Weights of a small encoder-decoder audio transcriber.
Training: soap at rate 0.0014, 4200 steps, batches of 64.
Rows from block 9 of the audio encoder of a small encoder-decoder audio transcriber, named by matrix and row number. Rows with one number within an expert belong to one neuron, the router's apart. Each number is 128 + 24 x the weight over its row's rms, rounded and kept within 0 to 255. All counts start at 0. Numbers have three digits each.
After each expert's rows are labels from the 100 clips, of 14976, where the router gives the expert most weight on average: "strongest on" is what is common among them. Only what is clearly more common there than usual is listed. The data: short read English sentences (LibriTTS-R).
# router: router (encoder.blocks.9.mlp.router.weight, 16x128, trained with AdamW), inputs 96-127
# up: expert up (encoder.blocks.9.mlp.up, 16x128x128), inputs 96-127
# down: expert down (encoder.blocks.9.mlp.down, 16x128x128, transposed), outputs 96-127

# expert 3
router.3:151143124101127139143111120145163134137103121130101052120132112136092074161155127146140096112120
up.0:124135175066137153146103161150106115099083131095102127137101148125091161092131165129089100098130
down.0:122149117174159154094067090088126072161142120118138144109106168101142123147120130103119139144135
up.1:093123152112130162105118201111124123129103129116115102089161117190123093157099120094161099188140
down.1:114161110111127141093119147134192125156108127114139131162124150153144149149137105157128154115184
up.2:146098173124094139156132110102155128158132151135141144125143128108116117121115153111109106157146
down.2:156138122151128161108115095105153178123112143163191115113100127125115157141098098092152141126139
up.3:108123128149133142090161163144109111128094123118127104156130177113117148080150161114136108118109
down.3:125134156125132183145120135146137139158131099125127112155131174140103165127121138171174168133151
up.4:093090119105110130138120073126148135150138129083122100134067107114094131146132148126125111118112
down.4:144141168123116170093109107120173139103141156108153086111114156139080156131114082128139136155157
up.5:108106118113168140128114108101143132137104191151126140133155154132112113116137131138103138109135
down.5:138102135161098082080145127135132136130135139127123099113142181104110159122106129100142166155126
up.6:207131119137128107106111165146119107161108127155116145108139086119089098142104102130156108135126
down.6:139135122107077123129117137079118125152133145123147140180104147127107120124115144180147129131136
up.7:144167125068120152126117148124106123149102093116123138145158128111142108108122100107169126117147
down.7:107178144146133168109099151105143121126102133126137152117108119113175153121162106143110116109156
up.8:157087098158112139150123080135188139146107146164161103099141125128131166114138085161169127141135
down.8:150112110122144090124136098132144137135130165143093117165089134142118125138158123147157141095124
up.9:123131167134146163151143096134124110139094091172136121139127080137115123094138180123128118120115
down.9:135115134127141079107126094116124088129120098141118094127108141115151107171155114141107171126153
up.10:109104132126098181129119160079138121111142146157139151126101160161099118154142117103121121155166
down.10:142155092155135150146153110099135181136095116133153139117149166121157146127137140114156138118152
up.11:095137164121123092128141181138116141099171138154125134112183086085114139135124133151101128131129
down.11:071157113128140144101106139117128118125136139141181126134124134114133156116134156119134125092158
up.12:148101074161108146113124110157137141117120129169126139129104159124101094133102124120119137120127
down.12:136113149103148120167133141119120121112098135160129144152090114124167100123139197156133154111104
up.13:138126116163147133117117149111141139123125146094128100114114134177089127183139113148143146132169
down.13:154138077083075133132155166112136151128136145115161107174107147087150152162124106161170153125120
up.14:125083087122132153137132149123119084194128145126095101127135097105110153124157129157127127114129
down.14:127140087093118104104124149133123087141119171120146114170101133140139158154117125158180120123103
up.15:073155094141156130138119155167134138097141055153096152142086156125140078162157088113123120129126
down.15:084144115108129127114155128092156149132142165134130105154124175107146101140091157128163118122125
up.16:121120198131108214131106132133121123105129166086085113135121118133096139116154166126140107097158
down.16:185143125116094104069130114133140135129131131099166138157141146149127135119073083140141147154145
up.17:154143145163101148100103053132145168124142123142118144121138122127118111130132120156117135167167
down.17:144100075094105136165164128106128158144125163107122130161085114119128088110144139121133092153102
strongest on: the word "said"

# expert 5
router.5:116128120149103105086102142157151113091140159131097184077166120107128132169079109128125129183088
up.0:141152152098110138123138124136133085108118135117100094128126124150102137117114141147162100110126
down.0:126114127113159128144098132143109132145133145140161117115099132105131137138120144131142095180144
up.1:099087156120131114132154169135150109101119106161109159120108148114093113145094108105158212154148
down.1:168149112114122119095187154154131089156138164120152138113176109102104152141118119154121070161119
up.2:078128108117151122075080114130127152124126124141153156136097109132175173125124126138158125123071
down.2:135115142147105096162163082151131106136132157128133099081113077153118131132160099142121110093157
up.3:123127150134101110100157120145131070142156141079126133095147150104117108131144151167160126111109
down.3:157132112119126134177163091145054122113123103147119137161151117136144083087128122157152145164142
up.4:157092128139119086146111107124107126142129167170132132121134134141106206144124115160142119167146
down.4:151125125117118131139156136152094135117107157105097103165141186139113135134144136118138147101115
up.5:129154148109064102130155122106151143093121101146072146140173148116149080116142151159141110136123
down.5:162106112106143119102136120140124166145118110103143129136119099147163118100109141122140210110153
up.6:183122174084107108120148130154089113123107113099089123096135106185113138116128117101114114182128
down.6:093127091159126125092143098131091103112133152129155139099124170101166135168159156118103137161147
up.7:094139098143131114110100113109118119115115095144132103128101134123168107124162130111138099090118
down.7:114117115136137110162088088130136111147079104143149137114175117156146105089140113123128160102092
up.8:127110135143150103137151117147131108108076118136150136139105100146102186111124081140176196130120
down.8:106136169135164142093152120098140148135172118103116111133104172124086134098160104098118091109128
up.9:107117138084149141110079130125143148147136113113143134135152168119090141142136144110168092140110
down.9:149107104118128122177150137152123142142116170138129173206141128128107142114142142118151141146130
up.10:116123128136071137105103116150138126146133172113138088144131099102101124156090090129154102116147
down.10:165120150117148166142160110082153132129135128127108132099162124121073118135103115154137106082069
up.11:137127141137129106138130134123166132124069126152163109178063102106131163106136136171183151137125
down.11:113140140107140137131163088098138109163152119122109119145106145127097144168110135088116080100112
up.12:119169096122137115100129139158152167089093128105130141117126089182130096092105110109165128157092
down.12:120113131107120134142131142137152180137147132152141152115122117130131154158144150111150146131128
up.13:139160121139152128121104090152158132137156111197128148110120144103130118140130113095106144125143
down.13:140110139123108125108114150116127136138115102085165163109173124114121154136121143151119120134122
up.14:189143133122100115168140082132106122154152121159125137140156126138147114162143154148133133116149
down.14:108130137116109145092125099097139098128152088105104148179150203123143106139090139118133169123121
up.15:143167114120147173145095168093131130101155113124133100090119168186075150155118105155160143113145
down.15:121125157116146137106126113101141121125086110178147155196136152130157136101125165160123115182152
up.16:098168131148077121161145124140113128127168135139120088153127159126143098100108135152075156166115
down.16:117119121155163129148138121142129156120143123144156095177136065133137115104147130157134159120173
up.17:098085139175105160106105148168173127111188162137099165111172120085133147164121130125118096111125
down.17:163097123136129126159132136148116142099157175121144135087137149086114126118126100116137131075112
strongest on: the word "to"

# expert 9
router.9:170118156097168151134136111119113109117135129119144134100107137128144112127116178102172132162133
up.32:155143166138134139178148130129122152128127149113143171115151145130148099158135146105113100200157
down.32:139153153120163096156134114150106141103119162106150141150107177130122129104108074128152140131121
up.33:086118098130107114100105105119152083134112142134151090114140162167119117120177134157151118141132
down.33:118102148147099097092173102168128142105144128116160114130162144142148134149103169138156122131125
up.34:113091122157105181087117126126147139156117141119104162138156088127120150105116101139153081122107
down.34:119139107109128118119132160096113133188126124083122135147097076109111149114150129137131134082125
up.35:176128128094138130146105153134144118098093135149106124124119132083168158078108134108111175159074
down.35:148114124108143117150118131097138166104158144149103165145127144140085122101093081093183129107147
up.36:158064127132105123100167109130105132146100069147136082155105143119134094140152139117172153139187
down.36:146105135076162111174159146084128176118144108134129139120103120115101156124119164158176159144134
up.37:125155173143087138148110125128117065087093116144117133123128129135145110161126154138114123078136
down.37:065146143089169111126160140133152123091161134143113144120132128149096139110113102140150108117113
up.38:088154145125095066122136150140089109170128130092133086139142112153143134088138127163120144094083
down.38:133144107143128146125108103093162110158112152110140117101118161097144132145108126152141140157126
up.39:147151155170104139112106117128165170097090111160135121118118090130119094126127165126116139137165
down.39:107122130107166120191137128136119169095105153107132113120131139119096123122085106132167164158144
up.40:143110163105139154153163113108149131123168152154136154093157131137145132135135177111114134133142
down.40:161119150128134123160109131161119133110169158132125156126128149156130127080153127130162126100117
up.41:097167097121097153118094089122156100061147151136102140111126097156108140099130145119111133105131
down.41:170139115156132168134102121153121102145113170080170104140136138108098181159153109133142148093090
up.42:142095144120090113140137099113101122138087093104146116118097114130145140110157113083168165137130
down.42:123157148094150131166127108116092154108148140135151125102132139131113170164106120149163125143153
up.43:149171134119142135152171109127076141144127147121120132135102140123136153182116143073160128097138
down.43:116123138144146105166120112142116176139124131104138163157119178162101169133115111159147135118120
up.44:105103078136113122148112113154150129127133117178106167115155111136137130166128107149086121078117
down.44:095158144163133104108118085113152089141105118127093145146132114143120132097115136121119082072080
up.45:103175118133146161124120120144106128162157183102127118103120140129117112085145162103106149137155
down.45:126106130128162141134141130099138145122114122116154085080096104109139132120139148187149131129122
up.46:143129132158130119156142113129094138122182108165108114092141126128141151119159141069105116125105
down.46:090134122126169128185085105134123149149127164114125128120146164154128119108120099171173167084113
up.47:098145148144121172137144138171161095099124100128099162173153103166112115128125111166102112123119
down.47:096140110140156143138133156156098087144109091105122110136115081131211129144140120119106134097162
up.48:114087165113113129130099152118130158131122135100167129067085180162143117137117148112176174095111
down.48:146115146142149097142133133169077115143132161114151143133095141163101156117112144137131170142139
up.49:160146181131109121149120127135149160153140106128111126154097168151165108140114162091100168159129
down.49:127124139150143091177097133125110131110167164102124146145112176152118126144153112150138131099131
strongest on: the word "no"

# expert 2
router.2:081095144143102154101148123122105101155128092114098172134142134095119110128133142106132120137114
up.0:138161106158149148079141114145170131153148119129108167139118125125125116161144110165143123138084
down.0:125132116103170131126130132113105127113096170160117152133145102128087178145106183107163136142134
up.1:165106142114102120140166122107087177101136095098055112156140111099168150148168166081095113142111
down.1:124141109099112127123076140133122122163129140075119145116097131128092168143106112091111120159126
up.2:165082139141136110115136137156148124165108133111125170151135138113128149138127116148205169128154
down.2:117131147103074143082114164080150132151172114104149106125144165120104111118109082117136130162161
up.3:130133140098117105092120140107156123102126129084178099113121132126164152078077160131169149184139
down.3:160128115107096121106148169132129146126107138163182135141146119123132136126128092115126128125103
up.4:157073136118091106108108178170092131120134139129106142082170156126143114117087135107103103156150
down.4:118132155144158092094113146150138150131185138121136138123132112204131112131108061103116135155120
up.5:123101111106152178081107156161165152152098174108096160139135115122107166097135158154153160123094
down.5:111122118139155116112148134124140114088163121112131142121132128152133093137170086101140112136129
up.6:132126145141145137138154090103100081143140122150124074103097167068153152115158149112091134108159
down.6:121122112081159138072118129186166102143111161090138166101117170126137119096120124099152151124144
up.7:105153101110104092105136060124161143161149063091154116118159137156153150104141135130117131100125
down.7:134125110130115132139097146168137102159139103104150135173125091117156147172087153112140147158109
up.8:130130106146088101106156081124140167114122130144104145140133107127161125144138112197107126108105
down.8:094153092097137148104112101103137131142128142102130139141101119174128103141127150121101182154159
up.9:138117162090138103109138155060139179148146162094154176120151112165132121106067097086170138177138
down.9:080146129103137136118126150096142156123108148138157141138129098120121149089127126115179129140110
up.10:168139156137113089130166113122106173115146096096151120151149127125188099151137150161084127104121
down.10:155123100084119153140109088133146117164129134157121153138107180132122128127117160096141139151152
up.11:152083125136127121115150148097175150133150088093116161116132139098108148145127107097099152158122
down.11:130125086096113128116130136155117123164144126129159108091168147153086195145141144113128141128150
up.12:097128107139153138137133137110095111116141151116140117141134117151103092123101151139132114095075
down.12:088148127112146122146139173100086136120093162111124140148140102092193120130139142116145117136122
up.13:132112124138102101096139133143104092108087104140096156118145127156073132122106154107133134142170
down.13:085128185136122117117114154125069143111105101088114142165135102086139117127173122091090137132142
up.14:145139092168111096153119088112077135142130140126145142115168093132143139128132077128144152143131
down.14:125112158113108162110107115136143089149091164153081108086105173125110097123134127134093152141134
up.15:151092175155133112108144138110141123143140157136074139154120104178131164137142119096138115124197
down.15:137120165115132128099081093110156109167116103106133129155143149113115112096135066117152146104108
up.16:143118149147165115107160126118107113181131114125122118166126113117167140115107086146103177093134
down.16:108109112114119141098156086105114168130109184144115124178131142100111147100105125098148179155090
up.17:125089143106100136105144127118142105144140125102089110117146133117098113118126095124166138140097
down.17:097116145163097149095144138110133118128139140140148105109156128172149104134083069109172159134157
strongest on: voice: male; the word "you"; the word "to"

# expert 15
router.15:141148087168133127155155124139121124141079110163165140144113095120114120104126113162151136143135
up.32:102132149124158111117142131107137079123094129128163103156137152149139099143138103141170130163174
down.32:143105142151148125117144116120118117164118140145124103114082131095138124152120149161145158074145
up.33:131142132119129103143095121079135152122101118123155151129125111120144132133108103148138161136150
down.33:107143138112174149111150100137124163093159120117116130079090174132123172127129118122189131119126
up.34:167176106122121152118136115103086135120156172153107106153128083088146138176134149128119127132119
down.34:146133139109134128100149114139158096111153139114116138148111154135111144125120069131144083105132
up.35:106091157116127125094165116169153109117133130140138130181122124101072138083123127179148088132123
down.35:165122112081112109124136128113120132186104141125158135108146130129117139127132148110120107079124
up.36:125115154105150153116080115146127120187101188123173132157124077112136139111153106147131155096122
down.36:144126121168199119116110118120099101147135148114142136137090172143162124140088157092107130063115
up.37:088095157121076117087111160154070121123127112122114098135132137086110120184099132099153142129124
down.37:121146112096076158114128134146109170140134114136157112098142128130139113102123120160146119147115
up.38:110130087152121120158150158126147107113113130128120129080083128143071132095146146099148093130162
down.38:159102109141120104106123099128139129132118127124155143106107127129174128164124107117165134128169
up.39:132150132118139123123137112141106134158145083128065105172059106128156151133138111097103124146100
down.39:127163160148119166133137115117114155111133097128147107153108141139100118119121099133119144128111
up.40:131129118115124163106160142144104142163105086125156136104159100158130144132175170112126085093158
down.40:128144064154154160153103158105165125126164127189102122120114121116136098107130149086201143145136
up.41:139124131154109102168142131146086115183132167159131165120097144119139156114149092114145122096149
down.41:116122146126119128100138113116142116144125100119125144089112117074155161140132094129160136126099
up.42:105081119156145119153122111130171130173149142129152095180130095066107137140161106099119149141138
down.42:107116096081152117119098101093107157144109139102150108126111121123115128158112143140072101125122
up.43:143105153150124130149086119128165140104117120136108135098106133148098117159123140101116109162167
down.43:168122122145111120141132121098150148105070089117141134118112126121147161157127131154141111089141
up.44:165135130133116171154126129115122173157103137157151057124096116130165153109145140107086116105123
down.44:140094139148126117123105103177162115134147138104144159114097139136117160128132096114122142097110
up.45:148159087126154076175143106127145116144095107129136086148092154147168112144199130130130143131100
down.45:155140111187135102130140143169133091115103127127090179111099152166138141153140125117169110072126
up.46:113138136153139129112076136131138108159119168128123182151156116122115144125125089129170122107142
down.46:137121146148147106106125139097126133150097119119156122137147114116154146176104135154155154116129
up.47:106175113135169133150081113120187128122134144142150098109176155106160093106123145168140101148141
down.47:184134141128107116119105134084129094132139118122088142155121109142121157121111100117172102070092
up.48:155149168139137132172098141154144142137116059158111130104159111133131110151138084124108154093138
down.48:123122117162139155129086159132135125124120085136130111135144108149152124116166135157125175156120
up.49:123093120137119128083119171130129114082099090132119151145118101193130132128109162163146112152150
down.49:123131150122118109163138070050164108156104135143112103109135130087133148128148161100112090073151
strongest on: the word "the"; the word "of"

# expert 1
router.1:133121146147114125114100106106168147084141093115116116115114121182178167104090144093101153081136
up.32:153091102114153160178170124116144141145122120186136128141086140117127102128154134137134123131098
down.32:142136091130111100152138118088159165095053113140113176118145120105149126160108114177134131134089
up.33:064151179133142134129094148115105124142143116124142149140106146138110149086099132124101113121115
down.33:141130154092135137130120132135089105154085109089172098125146159088079108121106111137090149152149
up.34:108140164147156136106075113119114126121105144097138143110119132136156162084137132135117157081085
down.34:133083159085157145139097135086117104155129087103150089113075153096108116124118151113108136166102
up.35:114144152105123128122133091102121132114111122143148109115074140160143125125089156152131129128163
down.35:154119190070147135119177122102167090100126075092111134122088141160101132132102131112163126143092
up.36:157113137106143106119116138126142138133124136118087110146152099128115143093080133104118062148119
down.36:153144131113137116149164132077141179128110109107155092125100140144132146152093164101127152108098
up.37:101131169099129121135134098149093102105133120126140144099161147145116114128091116177106154126142
down.37:099128134136095112115151167154098153158153135089137150149127149120136124139088131153066145119130
up.38:075139122108061156118131111126121119132082115139123103121142112138107152062142194188124109109100
down.38:134130141096112125136140123166095093173138098165132098127123163099079105132130106129135079169159
up.39:155130191148152110153125137112110069113112126167148137125129145141139173138121125093126117086154
down.39:132084113130121129151137081128091103131173098113083143135123129144099117143106143134123093109086
up.40:158115147114139123104153157146159116165125121115112154174216134080137149130122125161140138168119
down.40:109108162134107112148133131104120156139100156126149111164159123119136098126111160114149142084144
up.41:126141088144138133134143158145149109113110131176093142126131119112102091159169132082117085137161
down.41:116196133069119112157131159139105143149138134134174126121129185125147110109124117109105095074163
up.42:146183130134139105116166082130083184121126113110146126111191150145150147153147145106159142091120
down.42:151162137122143130142092112144087143139164157079153116164106073149078122127133151086119147146137
up.43:105131114165085142147147163143090078101165111158129112071134088111121074127131144137109088153142
down.43:113104135148104158156151130138168111117141116113101106116183104117145140096142081160138150185144
up.44:168144151109109113140166092127143108102169078092131124100116154122172110152153123103118130124124
down.44:139099146166128138166143132121125110142147104101123129160134100114109139171091138167111099138101
up.45:169134126136130113166146111136166144147149123127145127120108131093109138119114151114128146084120
down.45:135076098126145140134104098112136106123152102096118137133125088153110106142100154112156140136103
up.46:088142121125119128089138143143134129135170098140126128111112134074114128123142121123116104076089
down.46:137146110144164113115135148128131144166093076139142072163122082106123127126125137085152139105113
up.47:106125110108118141111142146114117157095160108122182107102146155160129132129132162147083090103153
down.47:119133179125137133129149156105120098135132107118091089144094139116101105143100114130115144152078
up.48:113098112114126173102138118120129133092133138126103091120184101171139078135124124113118128133105
down.48:110111148121123136143141140112156128092123153093079164099128134066129137111124093178128121181117
up.49:077141102120152152174138135149143112156134138128114081152101111114129075137100138191107088127102
down.49:152093160118164127148140128129122165087086122102121158123176175116092138135115123146129148149112
strongest on: the word "i"

# expert 4
router.4:127129129159164128137157108129116130148150116125123124167091135111169135115112139168145125075122
up.32:162144126127131169163162116146153135101158141158143083133140178118150092167146132168122140131127
down.32:113095127136121106146073117135155125173138113068122112085114116111101069089157150142125173124135
up.33:146145193132122118145185098131097183150146109122081097123104111108144150126117165110122139116095
down.33:112133133136117159102107115142090137125103111138179133137158141150122117178150131119096166112119
up.34:139143115118125124087123128127116153097146126132128126108128157113158153114149115110133151104109
down.34:112089123113131115143119090148101167160158104114136146110140146112114151125145101099105162151169
up.35:115180098098135092141132115110135161166140128151144173123133173071142148133117095139161140142172
down.35:164082123138114109138115122145153113145098139112101145115131137090132119119142119096137109125162
up.36:098122148119109138084102113149148151111120118159110114108170093144146146121106111154076168098109
down.36:135116127121123133140117137144104163130141134135146122119125129079093139111121138115121123147189
up.37:118154145109179123165171096127136093136112149113107070113117135123152112165103126132149099118117
down.37:140142148164132172141126153103109085124142123138177114132145125108107119144095150147125129138084
up.38:129159188120171144131148151126097126129117134111112110117087148204081146123155156096141131100141
down.38:125149117121134148123164121082115118121104133165142127115125137094103156132121143149083172146141
up.39:145127103104165120157103147097130131124150136144126087105173149109177098138099160075102120128093
down.39:141147149144135133077138077123155163145125137138131109131174116205125141091082134119100131112148
up.40:125102114054105140118151149125128103107155111126135146107135145141127084126111132128156124139097
down.40:126093093122133115075099095131124133148139132140166081116121118090152129073108174119152130104127
up.41:062156134123133159092144109135132119121089120153154093145100156137112125110141112172132130120086
down.41:095133113116130163131071149084105114131154131124113152111105126103114115144150124137090137134156
up.42:158126160147154106176181103086087159101122122123133109146096124141163129119176089141106156145187
down.42:129117112157132109104106086126180172141105130128094156095120134120126086123169138109158136159139
up.43:121130137143151142129134082152127117136117090099109094121130173181120116136147106129161116085093
down.43:150112143171143164133132167138141121140123097124148132097161145109081137149169130130080190131123
up.44:140132086145150132148145118101199152103119133110151126132099151162146150118129118119133151126087
down.44:125124125152146126082104113110188137127086120121112153136145131154104129133169157141119201108102
up.45:139115150120142125132116132096110088127112080163152146102100139164130134142133097105101138122124
down.45:106130146107131099113136110116156136120151116135093098165108130142170135106095125133120115115146
up.46:159105141129105117102111161110107116081111100123142150106135080127111125137146130120138102137145
down.46:116122156148105122109138180120126113145142170090119128131146089137118160132102125130139107118108
up.47:103117154103116126107129109132110105112108068143130097100116124167112109102124164121122115133118
down.47:095113113109153095127157110119110116182134131117152112097098127093126103134121153139143090169171
up.48:137131160115111131122117158101121112111136122150104113160106127106119090163102141125144145121164
down.48:123110163153124105082115119167160154127111123131149121122169115179115125097158114158142146109120
up.49:111132124132071108129154148166123121131127126161126114144156150121130107103136106184143131144163
down.49:107132111129087099143132134136108075174134174117176118098105152128114115149100133147135095139081
strongest on: the word "said"

# expert 6
router.6:101098108151124160114128130109165137162128177154125161161091077078108124105137116135115130109102
up.0:163098102159116131107139158133124141112146060139109150156142113153105147120149141102132111119116
down.0:144109137138168148151147104162163145144118099125132109129115155100139115153077153115136131129141
up.1:151134104162146147142117138136110127122149124120088106125140119123082135133143139144081095121167
down.1:110106122124132172145128109133106148115133134147106131113125168199129158130094121102118143190172
up.2:094172115138122134127149122150162148121077138124155146150128105118155166131132134170092127101122
down.2:156129155132148111092112120131128131172131112118156177142144125075143104119135078127135120095077
up.3:159096117117097163118153157104116126104130133115108102115126110137136100104099160112075061131161
down.3:137137124146114112117142160075102114119139118150101133130104139108054097122126134135131125157126
up.4:160154183097110085160150124104110089120121121127117115119115122136121129159109138135156132175160
down.4:138111144133089141124115120182082155119142107114129146148089122149127105133104117123116119127115
up.5:148132154161147155143162064077140085137138129105149118163129116153126112115148154104072112121136
down.5:120124102115107149118123121143094067166143110155127074110042141109134116106157179148085144121138
up.6:126154169123071113117113109121126122146121134129138114120131160131111102170130109162131132167110
down.6:146108179101145126133143121070114138127123137176112140143159081156150099137123161106124108141124
up.7:112154094108152128122125166142108140127153118126082158117123063078115125158132161109141099152110
down.7:148108138110142106052125160107156154134135136107093139170151107108112128070172086082180095121091
up.8:133152130144150140143127114141152141179130146109094106117135118075150161126122119123072180128120
down.8:108110118148136127146117123150095107142156154087151108156137104120133177103139153136097109129128
up.9:142100134051142105134122155098077092170119130134119113138125137110128131115179111124137180139092
down.9:160140118147118135139132137146150098120121135139083135120125167106101135145136171140135113107188
up.10:119128097137161118144114114119134131164098116168089138163128121104137141084130144136118068120106
down.10:086095131154107115170129074088092116147187141117150123098125090128115109178132130142110102123133
up.11:130156098111139148169121069140151163164172142130103122070151162092157143105087147145117135131108
down.11:115083101129137125159125138149115123114177144128157111133145113065113151117111164157094117118131
up.12:127149138154130145180143122091130119090134109122160141133138144145115125146137136116132134172159
down.12:140128145129110129123120128152096137115093116136117148133151141157133134139098103146113142125095
up.13:127108096107124125174121115133126108122125139127187153121134133082126095117091156129150097150144
down.13:120100133089136097078133179101122167114119113112131115151130110122134168089139155141130160135130
up.14:134169128117147176136129122100123151127105120135144154159098167125186111144174121143156139112138
down.14:106127084143101139112114096145111116109121134085108135131114092125101117141138138123130145137144
up.15:124147103176116090137128073105125180180138128112155128141098141120172155141130102147093185071111
down.15:103100135120110125120141151135101087126140148139136138126102120125106097111124151148079142108086
up.16:160162104136119155132135104093146116096105156156114129103116122174181107113117124098093144139138
down.16:099136126121160143162132104142120115075072156121121139121121091188102106098104172163112117152105
up.17:147094139152148128139146113129127111129140126154117113184127109125125149092127171130108067105127
down.17:119095118124136130158173127121113153112175108130117124076085117087106105163125131164103146160157
strongest on: the word "i"

# expert 7
router.7:162158135117124098121129136110096120166155124096126117122082152087165126118072177108130104158098
up.32:135148149107146131185120129132082096155108133129110127130072171105142167144162111113089155121101
down.32:127121127100171099124153129106072129135146111111160088116117127119083104117163098152089117124164
up.33:125165152142142085094103134117160142136151127101137155082189173153093135151119078130107141180110
down.33:144116145117122099096139138119082116125117107086163136119186116172153141112072145104162113155124
up.34:092168145141093103128132090143134114142153128097159094164150163159138141113127137140108099088122
down.34:123094151163109119157148180165129086139111104133125159134143106122129128117159139161134116146133
up.35:106128123135088151121129099169093079115185109124137155141135156093118145103155138144100105104111
down.35:139145138136125118106122156084178102115140074082143146134113130147092157124117127132145140118139
up.36:110135134120109115152135124158161111113103115169163143135124100138123160176116123111133151154128
down.36:130160143128094168107136175163145158128122104137117120139127086141103118147133104148130161142141
up.37:134141093125130140120153127164100187127140143118099152138134112108146116131154144079129148124091
down.37:123131147118142106123099107158119113131134115114126139104148116130077124138147107110141134134136
up.38:193146131077117121162140105149176158145148126138117100121144141126138145149128113145113175125115
down.38:118135130127121110149119140127161169110125097117116139102150113137146125163136111138162148096144
up.39:112103127144160142127087151133103080164142159128128150130104132113072115130097078150164119133133
down.39:105147115136091137168172123125146110114140091121148125134125137086154147134135124151114125153185
up.40:138084154107090124120147123156150123121127107110166113161125186115113142152129112125106143119146
down.40:143104121141138119130133150138140164111154106123138115087110134127122141151101102117150124130132
up.41:136131147095130131104098134114140143122083143039153130101104149152140145105109112146164144126111
down.41:137130127068145109127127104124115129103141120146115110088135152139118102122107115140133108156157
up.42:169140148131155123140186138139099169140150167060149102145145161126140149202129123178131172126106
down.42:155137150106134094145148148131135129121155080121110096071158129152110102122140134167150126151142
up.43:132088121093136090124139132146139156090118108121111165146118085132110109120122098095121091187103
down.43:134140111146112138156090129120099115136107146097146125138110118128146144115108128146105117114128
up.44:172130114095150154148111116090143148147118157136173111109121130143163125111097132124090134178145
down.44:134102113128091116133153084106162171108131129113102097102123165166091086096094134140146100118120
up.45:163139145128125157152137120102109127128154095126120108123164121077143107153098149127088088135138
down.45:117114113135120084085144109124114147148144137120126140152137138145101118139131093122143147106167
up.46:117125140119101116130133100120143119110131103140192140110110120128145103118121101129104121144114
down.46:164130106114134125137138102122107147131159163176153118088119141144142098104161131134106112141123
up.47:146149134081127143122120127125123187177096139083153124155144099157119125121096148183155174135147
down.47:142127126091143118124130104155127170119133147138107106071140138147104114149117126159129138153127
up.48:131124122130167146097127154136173113136149109112112082144141152135116162128113091138132101131116
down.48:118148119147113129115149126123164129139114140091104167117108091143146121118104141109127136116091
up.49:138182086132106106133130138114118140170129097152151107133151113130146121148134136114123105157126
down.49:153139108142114127143162108137150160123144138129149123088139097150102105135086128153137127132109
strongest on: the word "you"; the word "me"